config = dict(
    targets=['finding'],
    norm='groupnorm',
    hidden_act='leaky_relu',
    weight_standardization=False,
    depths=[2, 4, 4],
    stem='single',
    widths=[96, 192, 384],
    label_smoothing=0.1,
    init='orthogonal',
    optimizer='cautious_adamw',
    learning_rate=0.0022,
    beta1=0.8,
    epochs=142.5,
    warmup_steps=540,
    weight_decay=0.07,
)
Rows from block 6 of a small image classifier, named by matrix and row number. Rows with one number belong to one channel. Each number is 500 + 40 x the weight over its row's rms, rounded and kept within 0 to 999. All counts start at 0. Numbers have three digits each.
Before each channel's rows are labels from the 100 images, of 14976, where the channel reaches its highest value: "top examples" is what is common among them. Only what is clearly more common there than usual is listed. The data: retinal OCT scans (Kermany 2017). In brackets: how many of the 100, against the usual share in percent.
# c3: 3x3 conv, stride 2 (model.blocks.6.c3.weight, 384x192x3x3, each kernel summed), inputs 0-95
# c1: pointwise conv, stride 2 (model.blocks.6.c1.weight, 384x192x1x1), inputs 0-95

top examples: finding: diabetic macular edema (36 vs 11.7)
c3.307:525542541454552479464434556529503549540519562496494517480557503533515479469510518502566507516499549448535495589508441537501537528500443577529472435480537478473479506453569546506517471573474455517484547481481469527432502546478486487498509556542480504527488477507470457453505467472524560567
c1.307:496543491512527459537464504545483573595499562498402535471574511511536570473511543496526493521528505501507457567480486530547533514545490541500506476511513453508477530439527550548548524537445550503507529507514463498511507545567429508496557580594493491547522484489482482473512494524501604564

top examples: finding: choroidal neovascularization (87 vs 29.4)
c3.258:431521485540477502531472508459446481479492505524544449452480490420449498554499512504499485557452513509459498520513583527496464505534447473521412508444498530535497434513509485511474454488454497463519464466446436461448530494439481523494468513451424457464573506487507500523468455505517537503
c1.258:424553534596479521561472470509495508493503513491537516427526508500486542555497518510486439557525524538510494513527554569512541546584509457562448535492524518548521455488482527497543519479505523527553531507486460468462507495469533549529562558521432499517583531522565535524474472476526530567

top examples: finding: normal (97 vs 51.6)
c3.219:480459481546476495489580466454469477496508506456498466513472463444472457523467505493466490475464602457450476456490422451457460445500472479484538462432444460523493573528490465457458523454586461411505474515469466459537487557548503537558470512527525459519546563530509470437522432494535477476
c1.219:511494483562436530462501484436464475473510502463528467482437488510506494475475488510499458517439515482460446471502396450429433434519424514501485485382456491556487513570548414511467520489552460439531469470470469501544546539537494458515464419470528475577512530482518504481464496484538414425

top examples: finding: choroidal neovascularization (93 vs 29.4)
c3.121:461480508517453509515491520485478505502506594435568523476557572517491491520520534525504501523553515536491487483519520532508510494546487461525511492515578515506527471511451512503543542518461505524524519510508516489472478411494465531434566499434508513514434494463484505526503500493466560506
c1.121:447487503497516567474519465433448503474517551506510466520506481516489482507499563549495513472426505505497502479468532414480437428465457402416508440504505548494476460509508428459451502516473454440457461474505514507443478429414474498481492449405518433497426512453469524549429493447497503436

top examples: finding: choroidal neovascularization (60 vs 29.4)
c3.347:469508496441469487463457449474478464441462459446487538475537486444457448459481508478464510525491450422470507458452503497485422488492510485489442462476491492483509497461459465474491489494456453522496479440522423469469520462473434501445519479494404533480463400465480456481457434463454478474
c1.347:469517486452436434481444449473444522513457468436528551461550521534482492495482532554504538571525480464453468466470567559507473490485516428515436509485459429485504515421496488486488451537453527506482529482459469482499548508504435474425578556580426514488449429463526515537465448475468509498

top examples: finding: drusen (71 vs 7.4)
c3.366:508457510469498464445441478458468502509493538417465483478462492458485474468439484455487456481500479481477500508495411488455480470485539505509443458512437471466440476465498496472437490480480486491452443429472467478476473527474523451485530459475505462480462458513417496485477479484480491467
c1.366:530466484516479507507464460446526486526507484461465487446497537547471534486494508549497477486481486515463467508509427537441531514512533489488440481572432473474434481486476528442468489492458533483442486500486455521489513573493502394471518509526520501408439491487448486525431485446479507460

top examples: finding: normal (98 vs 51.6)
c3.15:467594537505499565506532458532494522461478520481531548519551565521503561533501505523426470535544497439577556521517507454516480571502520532476599488471480507533499500482466504491501543489526467507480477543586525482509542524531515519551503502515526553525550558445614543486561544560552528496
c1.15:437543511504508539425522435516458482505532506504462535515524559509504603495488462486454457594547542399536542515476474489496494538497533518464547411461497493521515527416495535514544519491459500570430487512589514415491581547505518513523504452509526472554512523501536532477534523545565515534

top examples: finding: drusen (54 vs 7.4)
c3.241:494550498435515550471478522474520487511483590384523513496496485469481506403470481477538500479522459456525547519492498473455460477492491565518499451492491512532557565517573508532476455495492490517451519463563467529469540496455443425480481509457507549494499392518497514452518516504522508531
c1.241:487577533491492529463519513493533478497454580408507490461475571514529474428443484469478515487497508488502500542526442548456457489568531469572537490546487524471502530565528547529488486488526481488492514445572465494423478488505466459587537453501506539520503441539465524449487555500529458506

top examples: finding: choroidal neovascularization (96 vs 29.4)
c3.166:507568463498515584552422484527569512493464486565506477559543529535543488425536502515573475418498390522479499497534549520456453464541575479568471536555485501471517512546529477497501423485534489471523533446523508527471512542466563456511441486507433561520477437558472488489494543494462492525
c1.166:477572459445526479540473477533545448471465499539508500507548528516511385454477509499512500413491418577458517495571542492468496457558524452560490489552462437474502453542461435499496485532524442481550499441424485480527445522510568482511422477479482544492487492520497450472475590550524497463

top examples: finding: choroidal neovascularization (76 vs 29.4)
c3.160:442485462537508524468554519522557431476447480561506445518452544497503435479506500550524465469473600479488468488492540524504433452511554463470502528504506507487479459505469438497514552437522495468566504452485529508495483473544521521510471474520518475505512531468529526521509463508463534454
c1.160:511474477570420505490463469550511485501473493609473464529421528496468514469473512453521553401494488524467501458491486470525498476533527447503516544552476433434433486545490446480510525464504420477546432478423517491507426469540456471536467486507491552438514518496520439500481534484490498471

top examples: finding: choroidal neovascularization (94 vs 29.4)
c3.66:501628474471471604535530506498487510488491491427558484495429488487527487497510519520512581572479525562526545492514545533523450510540547527495480565539589599617597432553534494577555531539503520533543511475533534513534584469519480501489513467494458523470486447483485562558502528532491517532
c1.66:459603471590532525527489479457498516490520536510545453520395479564575537506489520496532513530466471561482555498553504500524448470539571466551498588510535520541544479529518511577549523490498481505534544495503516523526552386516512523473538447488518533488477432515538505519460521454448464536

top examples: finding: drusen (50 vs 7.4); finding: diabetic macular edema (28 vs 11.7)
c3.197:517483489440515460474432510493523488471461524453493502522481481467516422448452472432495471465424462480508492538502477471464433492498495500486406524533465476454491547485496504506499438482522448465516482428501414503501513439459456435469478464474459533478443401490431490500535515468438448507
c1.197:534520497471531465482464551516465506472515491489493482505495508507489449514427499431493530464488455445506488510511490492496445466511517505468449502569483449494442517494522484550528432509541455460501435414461464522469478468523500460548480525496482564470452414476418452449534510525461460478

top examples: finding: normal (93 vs 51.6)
c3.90:426551481530469534459548457473454465449456508484499480477534468540464460518539499514450439457492516453499496470487444418464465492460455477505534426471435465480453487471478460451425491478525531431467519462533552472440467461467491504557449524490453501458511506473516479459424462497515452474
c1.90:441512489543441525459517436463475443404483479461497471479482478504492460489522496532475513492459493484525490465484431439447500468483424447490529474460479484544454497542474454455421511482501478415447481463521516494446463459476517486566464483446428518513459513510457452501451459502506440479

top examples: finding: drusen (26 vs 7.4)
c3.135:486496491437530509538441530515550520492480471425479488516513479499500436434506539495586527551539469495491532557470403508471524473522531524568427547434571496461481483533575541555500434531518479584529530434496526555449542479463465436445552443487377551447478411500457483462462515522480510505
c1.135:502465457456526442568513567489600574493527448457426499531454477503553442448491543430598560569508524522484546539523410469512426472521553463592526586440545435525482479531580531554510514511545484505542536476473521538461505459514533491529531491539447518470511467481535439566506511531511538485

top examples: finding: normal (98 vs 51.6)
c3.138:545477516479465474484565487512492453478482496492458495513492580485500466445488478489444517530466574386523501449457513435481463507467430519469505430481493477516521519439434532488466494458452407484474458542535511470446461536519481484517512476514581519549566531484569473504510463492467418473
c1.138:484491505471504470527467519508533464526489441521456478491436512525542425374488476526391452502457520384529496486478508457465447466518497465496479504391470555507472499427486525545488438496400408506513503568559487456386503495487465434478513495489491534471518508462502503487491527521482490533

top examples: finding: diabetic macular edema (31 vs 11.7)
c3.368:440461526515471410596462473475525493511485583425534492495541584504479443469469500556464478469520495463445502519444541521507480549538550542524495520592526442470541412541519559501529423523466473546461480451463518445489548582492410487461481554545462510505509448438456499461505474482506511507
c1.368:428557538543480515535458498474530463514418506513574523503558532530511526569450531571496486504562537452508555562455512578513525574484563489526417514560565514535547451489530536525552520511478536514494533483496502505439524541583497489477542565567485521538507446475515495456513442473538530543

top examples: finding: choroidal neovascularization (96 vs 29.4)
c3.53:440540554480444580573489495534545489572543558509569533518478553547527508457505503552508485478511437572513515499515632543517554487590565502527495580543539540491557429545498544495541478497471511545492506533565559514525539503503488507448507482462486507491494513492540560561532530498488515555
c1.53:462577498458480517535482495540544483542493559544569521566458497530554437485479541515532501474482491579513533530560582524493544464567600472506504544551535519445505498555524513483563529519527490584491511510487496470602521433506496511460463450427485504504440455486498490505498534501487534522

top examples: finding: diabetic macular edema (42 vs 11.7)
c3.378:470470457483446547458499433464440446506521493578536515537527507429463532448553497527513472470491533505508494431427512394494467449453491491454517421483422497484536543456487472446463492479523485412450497466440467508520499548502463504546482503557528466489555482546469493506457469438506507471
c1.378:450472442549445532504507450435471459580490457495556495510524500437423507450447490511514474476467509454452502429506492449511463445499507504470450456421444486490523447468520389445481464459522451491464486481431519531536518552534487483562497483591500477496511509522426501477409463452535503465

top examples: finding: choroidal neovascularization (66 vs 29.4); finding: drusen (34 vs 7.4)
c3.161:505467494483537479492464565505492547452479479492475508484516518433489466484509524484544498517473454479482506565574511533504430497536461534596389489476519516515491444507585486521493429490517445461531480430496486541455508478442582490482476475475459488495519505543462497538499494527487494509
c1.161:525437467496489474507488502459422589404491431499476557473567462441511492551523532456533487546526455485503519543572526550519449551570462496580423511492550500523511429495542498499545450493545469501523553428464466575490518457461534522473503495528514483587576517509521543564508490455526538518

top examples: finding: drusen (71 vs 7.4)
c3.42:589519480476544411543542528513527587508536458514447544570584581548525523428474491469575490493477513452496478523602483499506499469555480514547513502518577448467474533489513441505509530505558474479552525522440519492425473484554583516495514491552521490594491522565495474444533518514464506529
c1.42:490490521489520508522532515525546571505528538474485557576571520548533568531476516499465507518530512466455478521596503561543531524532456503545569490547561482541455526459490566530470466528507472481532503503436522494478452504582528467470560560568524503601514524511551483467518477551452538566

top examples: finding: diabetic macular edema (31 vs 11.7)
c3.369:542526473538475573536479435489497499451483474448542511531375380468468456458575495555540541562518531487571512468478480490497419497450509484485451546455593564524563492547537481535493463523482526490506549479502531505496573451482525456440484522525513501410496488477486540443466513498496529501
c1.369:436498462538495475578494415477512510466573465478519432513413474575514505450557481552446549474442520488557502429450449469486482495474478500467477535415500495525504510516500430529509460519524512477534518486480539471510564441457436488500486480519500483453472491453520534537458513441496529494

top examples: finding: drusen (52 vs 7.4)
c3.74:460473513499523511478416486459475486524497511493537508473515503456493434483529458498525486534440487503466490538482514512507459496497499547535390504512468492531476506505505510512469411510509401476505498430473440500504487549437437417480547487500432474446519432520467524540477462475447525550
c1.74:471500544555512485510510521520497499483446495531500548426563498539513523547462508537523507529556524511497482539541526546518529566543494488577430521551472468507513521479514577559523527497516516486518530469450472520461468536552479476501616586567507541499601505538471491492462505460481502596

top examples: finding: choroidal neovascularization (69 vs 29.4)
c3.114:525527567466451532502446474493475527432531492392457466497435435533492421450518497532530544479507431516521487469497503455500480465481447499494436460533585463510437435498498485487507473546466492534456498405516565579500471495537476454452462511530440509534453443504444501497508486464449486453
c1.114:518512540463515492522467511474539474453515543455463525498481500550472423436551473495537523489505436528474455446435444489462527458457399506468498492507563473533451515524480496415454478540501489492552473461571568544527505449564429492474491513524453491550482427472444488489470514455448483458

top examples: finding: choroidal neovascularization (100 vs 29.4)
c3.68:465567485461468552544466488498463481475408471487555472488467449440498444456482488499493501574480493558466535521492600542529428521565495488517422542552537569542536415539552505548536398511442465515508520454491473439498562492440474512469426495482434470472500496460483527559488514515505566547
c1.68:480564467467480530550449438460491494437472449472514488512441426411515445464510541470519524575462486566468535517518555526502480526586532469544433528505580548475530414512532495545540433474504510481443574438453518476500508484459508449484494492460450488518507440485469549521436482485492561514

top examples: finding: normal (98 vs 51.6)
c3.313:469425539536524443464510534568483502503505511551429540497507581519500582486441528499497567399508554411542526542458436453455526505469463556485521458445438496506468569467524493517516583502456534482457471493554489512531476544535509585493498433489578495506461604479583493423490461491503415483
c1.313:470537496565460443502490549534468472524496501551440555493534542493494573502508505485415500563575519497539508566497449542488517527449486516545443486495493492542486505527489594539542527535449514484481499487527488488441522587528402563519560543550566482521451514506549531509486481518556548528

top examples: finding: drusen (63 vs 7.4)
c3.91:525451477462536476467464454501507485519477575505513499529479521450537494398476468464504488483474494482491486496510467458450432477485572476509431485532497472477535578476502505531509457503529505529457513452480420474502501483455426443499477556549453479470490428505436505446484493477493470538
c1.91:507502505474483447427530482536506508523430560513492505483519549490474511499470490476510480450573507522523469512532485502466458492535556496534434458577472432478461502467538528559521521481516509474486494432427479463420489485569415490528518561589566557483552514512472481468493544510509435537

top examples: finding: normal (98 vs 51.6)
c3.73:480571507531495541543584451472497433499519527475537467521533524523502456522492487530486511519507550559489536431544485480455502486485505484515580502512524509571492553505457464458504553501587536489512475515546591491530523518566529512573482501577512507518516575449525490458486498507514480467
c1.73:481492506550514494570514485535463506520486500512494520461558509554475564569465520512461520515571539526495535528537496577499555534549524448574497514545512492536466543498524541540541571501496594505514512525483514490503475556548522520528548582586538553498569520511485467467520462508515523549

top examples: finding: drusen (64 vs 7.4)
c3.26:484496489479500496474431480466451445477462467474447471495494487475490430470486447471537470511460453478443480497476444488450454430472490510492455441504498462464457518475491487458468441461521436491487474432466440510472458459476451411465464433473453478477481459507472496505452481467462475486
c1.26:514497517478505499504472501437479439443454426493439476521533479472505482493483498511526515531458450545434472480496438464428462440494458490477462467483544498513490490449447456468445474464507458474496460409493451572462483442523453434494521418470507475498507492479484475525450480444467478483

top examples: finding: choroidal neovascularization (77 vs 29.4)
c3.45:450460536518506465441464475453462534595497588497529464475555531499458443527516476507490491527529557490481522517451532500475587543513420511557491439512533477514481453460522547449499417492455449525474485536465417498436522522446441504509559516444525513545559500490518473502540493479531565504
c1.45:451583524517578451486534494467480538586441583499495493460553509474465464415507468543528462465516509530506475500448530477497569591526481559483417441530551489491488459445472543476542408460487482522494508518492440502430462507527478468482551485477535520500511614516504521539548450591558514528

top examples: finding: diabetic macular edema (49 vs 11.7)
c3.210:545481470437549483494470535498491448586449465475482545506556568457473474433524481486610454454498462516483507518521473509611491531479481585560455458559484508497533518477537529452509527525520468448480467503469433531569465509488472484498531498463420535483504412503460479537476489463404492510
c1.210:507493489548484460590508479539516495561488504540479525521556515584492548575463527489507527482544516537499527509508549571567496545567570535537456545567545545482485534540510552501504544520520557485490515510447497471547451515576470504512559598585547567501571469486479503517488504501441478553

top examples: finding: choroidal neovascularization (100 vs 29.4)
c3.35:437519482500463510534536507487503507462496488518545478511440454379470473514522539488490554556453540535504518511535604525520438510516440494511447555451553558569524400555529486558523458532444449495510499503509444450460536484483450522497407479430466537486515515462518518550523484480491541520
c1.35:431527471512479522529527479502466513510513429518519474494485483342481475512547591471505519554426510513528519519513553512523444552533459515529422521438526557533506434506506477514572500498510460487512477502488447458461506486465507509490465477414511561501470542512514519561484502434474504535

top examples: finding: choroidal neovascularization (59 vs 29.4); finding: drusen (34 vs 7.4)
c3.354:481527491460505478460462526465462537503513496468455523469440473489466525461506497499522470460490506476534423468484396482468543491508457507532447439473443445471414502466578457527532484522518504501442542472502430480438511478530502504454503527538488519507542466567430482480498510441449569546
c1.354:511464544460498488451441494465443587519516523489446523433474508498485530419517523508529475469476474531551453463466458454493533458540483514505480449506396445491390499463503438499556475486470491476431526521487445503433525487577527509475509492485529481528524488536504476536506474450465602507

top examples: finding: diabetic macular edema (64 vs 11.7)
c3.216:586486455499547442524499489465510402483461494496467480500521575432491548460550455486468475565502531537508438502412401502520502465471451515483516500477455538601597613500473510474476491516501458527506507525470469478528501496519450510491490444508527474504465537496487544547483453502495549492
c1.216:561497502540602506557474493517530482527486515566478470561502540507542583452498446476505475545509480525495459540509494513491510514468485461572464563463414527573562530514543538514492455463532461523591529537509495556517493445506463466467489525549514509457455485496499603507478537504534528533

top examples: finding: drusen (34 vs 7.4)
c3.221:462415460470443419478477488456478467472510467492459443460459482489459462459474479485466474450453475465441448445490456448471471471442480449459462468466452457463446484456453443449440494487473465437463478474424482487449445438500490477476438482481461468479445501472471448477468473485465455479
c1.221:478427489517481466484504482459451449483534421483481454490485516492430467438487496482473462446416470463465467482474428438465437459465461473445483479437433494491507486487497432462447494492456437425482490491444438465463482471488516457454468452440522475498440494479491449467439481454489418474

top examples: finding: choroidal neovascularization (66 vs 29.4)
c3.169:500452498457460475446446518457462497487458519464485512509516519514482481380474454514487499448513496454484464457457446449469458424482485477462519450505467453438480519455463444463473503448434438468473487474479394473400481486529445457431491473534502472501482447496496504482489495465442475515
c1.169:511452478477472525425448555495437422508504512512517497537480526540497497392451425535477529442554460389493516420490457443472467446462545436527521460468470459463459503449481393498457485470507512483475486460503453466412503505532458502471436501565462461465473421482483475520534489479505523521

top examples: finding: normal (90 vs 51.6)
c3.108:526486481482565496474490500464525466559535523490489469453523555497459474460527453481526518529436443564417476517450545454392480489460451444482491477531508461542459515469470469466478480446469474418498492513440437500467491429529498473458541423494588476549495579506527486557546531444490491439
c1.108:514562532501557499541435531485553478531503525529495521463558551521513541518504502430492441497553446552470479548530508584519547547541525453531492507515505426492448516456481550555573451525501479511565537514503438500453477516513520468483564546566539498537549536543562493498590519533482454538

top examples: finding: normal (87 vs 51.6)
c3.234:497401501459476425485567482514511475468510528554433535494463590544508496426467432540473498432542574441482491491533457478455551442455463593512464490388520447483506523480503524496443515461459487500460453541505573469429478546507528540516489489476555523441524567475551508405475448506504489526
c1.234:448409486446469441533557503513547511473467468591411525541463512540524451428496460494409464419511580480504441535503510484497523521424498523504488474456518463472471517458506577495463500501513469530473502570541525417398515551484534594485521543513521468440562561506533478514475494520521492546

top examples: finding: normal (82 vs 51.6)
c3.104:495495523520449566506552494498507475445506546484483481491490497549506476487507468474483458547497545451480497449478489442508479492487433581420575466485495439472488543482525546476493482476555440451478507492552506479488524542552502506601563454495528522541539485461520523506551468470499517519
c1.104:499524538532437549540534490505466473482512495532487464527529471534513396525480487491424501550482548419465512434468477412463538483473409575418526399529535449477479524510473520444462523477561506451420543446557479469463445557574463553570507409488477516546504498416493482537544411505568528485

top examples: finding: drusen (48 vs 7.4)
c3.163:506480502478543502531563504486508470478528511560486509570510519529508500448505495527561508478482543493474501507545509495486470447476484512493575483523527517533507571478570486513472513484510491481506486504532534528483509536534554492550486527532513509532572603527544507488470487505518536508
c1.163:486551546550480469583539496497519491511557491529448535524551562552505518473466478499452492520529578512474465449550481483505532527526488559507533506526543470504463534532479519534530548504484545554502485553489552517529473505571467491522516527593484572505548528492570480461483472490494496537

top examples: finding: choroidal neovascularization (61 vs 29.4)
c3.23:469566510474484571493448535480536513457447486475549448499400502487451471536477475516526521574531453571494540539532469567448528460501552444544433487500513592550524500479534517464431480490481464483490492438569456569491503398455501468498505459420395531490466434483494546554478484519499544523
c1.23:517471464469439522492452546487472593527481494469546509473415538496466468466489489514506493528500489592477521541505545532533476526560508479509433503467540528534543482491524495470499481519518444572580475480508534552475499465429516458568516525437415554526491520475503536534441520498450541463

top examples: finding: choroidal neovascularization (87 vs 29.4)
c3.1:534552481505485474501470458475428483491469496514561470476445388437451439502557495555518517568492506510477485488471586460454474486478502495453447490462495469538545460470474440492525498522417540499510530423491476537535494463451455523477468532541427512515458460483535528483479443505565556430
c1.1:511501477537516469422480476495453443486435490482530484487426472461467469448511447580466552535517481532409484451487577438419464467463512514471544486535483461469494511500459450468512512500428456527545446465596449487477421488496407470497449499518446515480474479510477491486505453546524544460

top examples: finding: drusen (45 vs 7.4); finding: diabetic macular edema (29 vs 11.7)
c3.304:527479522478512461495446483474516501472455484463464465492468413500468474428489486513505424497512454474460481531480453532456507482485444491517410461420511459446469463484500497488452460506432460498469475473508446526395476440455512458460522478485435467493451432492477469455481440513456518490
c1.304:512475515456501446491491487468522493524437476398453513490459506450494474411477517525495481503476477491495473529465473506527516521443388503506490458422474453494505457455476479455472464519497448499511502486486422532421489456469486451502543525457468479528480472473512471462503483485509486471

top examples: finding: choroidal neovascularization (78 vs 29.4)
c3.270:432428494482451491524580471550443491515538516503494566555561543497505584403504506524520478456432510492562545508471531503604502594558458543502496442483551507549515530480531556507508469521452539508496560521477496511501545486545478523513512462535588543547518579491525545527499490470510469522
c1.270:443539489508528496488549515552442554576512477461555549533534511541498601436483513534552483484516445490545556528498501547511457550541531546519455439464532512517495523448553498528535489513488564499458537487511468502501539479504480472466522483557585561524509549495488509507428507471518505528

top examples: finding: choroidal neovascularization (71 vs 29.4)
c3.364:469590523503470625559487533537533476483551541480534534499479558526495484490510510517471522564560486572560520483516565481502482516549550530519526528501553593545517479500510528525477510535489542560521519524631588524548555505492465486522512515501500558502544528457569586589527497552517515528
c1.364:462522487473506570474450520532456485470582573422548535527454523454473447394523486436480465527507433546499530518505541456487477451499477490479512528485516584495487482509514532493422491501489448540483513474555552526536537467409521447518501449511501533503512436460517544568470506501505552472

top examples: finding: normal (100 vs 51.6)
c3.329:439463456581528516475576502498514543544476471502468500501556526477486490561466503505398504555507585468504501491492515470485499516491457518492520456538457454515490512528486518475545556480595489420445494454493506469542478525579504495544510470485571467543497602452481508568568454491520509519
c1.329:473542477518482524480508490490452555468438450522443499490570423525466522529538547533454497544528521482497489539519485504439462467433442530467527473486513492491471545569519537484490537421595476418500499408509514446472521538507457458539515466511531513545466521443448444521529457529594471565

top examples: finding: drusen (33 vs 7.4)
c3.69:511506485537531534478461482504524439548488546568554478448568496433452517451506440512563404510492404534454479591543472507400501515473503470552536525539510487470472526483524501466460487505502513480480493531515498511415533507501547470520480563493512517486462482500538442474493569451511503435
c1.69:472536514527520483482464502539572499568484572576574542458573506530486562510482506497504372454534444494476445545553500538493527556517576495560521517512481487490507513525519523483522503509502519476454556517511462483409469504514495471452534552517522517547542496515540466492487521505507517522

top examples: finding: diabetic macular edema (54 vs 11.7)
c3.127:510557512484570554504489500548554528498515484575569524560532480523530520478484468530530472537578504540510534607552508559504498517541509513551428546406547523495497460496590539489499448528483582540526559444553541548458553508494609478498547529508459484533469516557491493440483532538536503513
c1.127:467539496498477518518483517588501548544502464567513584547511505506488541488490495542503510507579517496535558531499540519519480523528500545522504532406534442501500484509519503481510483547406563538493551527535518550492482529580550438498570572550526515588587503531512478390498452547523522509

top examples: finding: choroidal neovascularization (97 vs 29.4)
c3.309:512515507510510569456434466478479483521423571456558474534483469528490460466527528534540526519478446539506506489424558492505494487528543443515540476535523534563520503523526508512534468523453457513452541444521450514460528439497454458405470466503441519468476425505461557584505501500496587513
c1.309:508508492500473550454474465482437469520450573450554450526448465536501477506490480535512500520428495544510514485395532514489436463479569390497520516514501547552514504522499489528562477496442488509482511429520475491505524451489471517428468430488435561472454468497488512529500485487466542481

top examples: finding: diabetic macular edema (64 vs 11.7)
c3.174:447527429489500464499506467433480420559447420516505447447477476435430344501544474504490509541487550538497543459465623486453525438493487525504441477467536490528489465474476493480515574482444512499485503521445490496473502445463459500482453479497483507463482493485516447532496470483545526493
c1.174:447530435447540494495482462502453457536460465529518438425465484404463371503524493507480514512468560505464533463446528453405496477449501486474480467462495490497430469466463471458511564445515495479472512510465488478441477473464488475494437462525457515439475489505509440530435486495524480467

top examples: finding: diabetic macular edema (51 vs 11.7)
c3.141:490442505460511506447493544505487488508408488487501479506500378464487405496488459483469454530509467541526494468473530481464450405505481492441478453521466522555526539473493523475499420434476430494510525451490473552467516503377482484507549500493400482421464488517526522492497494492538457516
c1.141:425491527488474484483528533510467494513475397458519500422498418446492482571502466514497469542537508498533510427552486501476457504577497491492444455470536557532546539471537467492516494456473523547507508471489499560529511489413470549487519487543402554463485448495529498462474468487571538519

top examples: finding: choroidal neovascularization (60 vs 29.4); finding: drusen (36 vs 7.4)
c3.133:457558494454521498463419532507521498506526515485467548463615460441513476448489533493515495475553437471455466587502489500459512570559500511578444525513499504489512464492573538518514414490489514490494494430518518511444520544467523485492529510426399514495484466516512484521473517487515543504
c1.133:476552507473546464523496456479538520481477458494444521455530436497589431406508537528558444498471472500447443521494522432451455507580483494499488521438506509461487460484550443510518431467522461439509498454500500491433512483490546514556501476425475441499472464500541500568475542459507526461

top examples: finding: choroidal neovascularization (64 vs 29.4)
c3.19:447453497498449514510478466495448421553514532532569466516479535512502491434529539537511475464485443585463490483458656469526539503543514486506526476528489538528480442504542505496477463461458541492446523538514498490545539518485460486441528545463463477483513485480497538561488489502501546535
c1.19:460451480475494514467467480494440442541504494512549477460436485490512458448543519531500440484436469557454509533492614472505487511516523482490489485557556532463523437464525540489501517480504505486408510504451512503564554508429507506489509502496453496472482457454478503576516491469496521480

top examples: finding: choroidal neovascularization (81 vs 29.4)
c3.205:542519459471500535470442506484467450445450471503502474437474456486458466455507457515537484518459443522454497535492507477436452408507465423503448487567509544501479476517532485494487449508488422479473474443479463512461505440466527466434474442482414493482492440531488539562520502526468521472
c1.205:530440438511489482418477476487443487497478489467525504419453470434480489443458538482526495487449411507475493525464501500474457487490409421518475478518456538550547458496507463464455485470514494472469431460504418525452508458481466466487496441457430507538468459536468496520506516512493490458

top examples: finding: choroidal neovascularization (91 vs 29.4)
c3.85:480531490434456470522432494520496530400470494456498440498522468494496404470487461541461452487532472509467471496457576535515459555538509496471419516502496477503510388480459509525542444508488453472483527440520482475442498402407509457466450521509361478474469458440551533481462412510487482499
c1.85:509507514474482459525465486485466480449450536525368484585514556482475460436498505572523519445516470548522496454464527455481479536563494484531528458503470428526493445490459501479530479521462481477446466479504481471528412483485513471503465467522401519556505517512550431483428458475497455480

top examples: finding: normal (92 vs 51.6)
c3.170:475564490493485510510587471489511529487521488497467492486548610547493514529494481535408526548492529460562545428511480447509478481513526516496530463499479469538510529502486488499536542496598406519513491563549532486565469545471528518554561469511532528559555558504557531497540520538516495492
c1.170:450466428501478472469519464539503533481470422532447497487512546539497476485482486520406504542523518433506553475463473397469460524427484504472491438470514441553517482495525485498460525467525412435456540445581505456527468503482515544477518430515509493519537493478507543476530459532580456510

top examples: finding: diabetic macular edema (53 vs 11.7)
c3.383:504501471459505478554532461468504515582513527551548492555415491548539455479495508509497496463466558436487486507483562495541526466503546515487503515401486509539502532508543430502502471543484605443545540532521531505573535549475504468544485535495541543480569518524473530423470512522519543524
c1.383:462489480552499481518547480496541547576517485557526522486479562522522490469460513490423488508506553499523476521460548539566553511436492540483526508418478503508444527514542502516539483548481593500561503564515558465529536534516490552562510531552525584480548529488540507483467551502579559531

top examples: finding: diabetic macular edema (69 vs 11.7)
c3.217:495496486457511519526472468466499531535466549391543450478459460504463476397463473513472470472545492475449500484428491506421572517507455482518463471450503490499489475491516547526527442504431478485449520479519475460387499440449406434410518452477479483466471460502441488483489466497520526489
c1.217:502474510537529547553498517509544468552501563404476464539444497530518504442466465501473403479489501522460515501475528476464531495514465489542480484431460516480550492483532545504498474507469465428458545484527474471397474458453468488451506489458490508463447507515471460481425494495541500500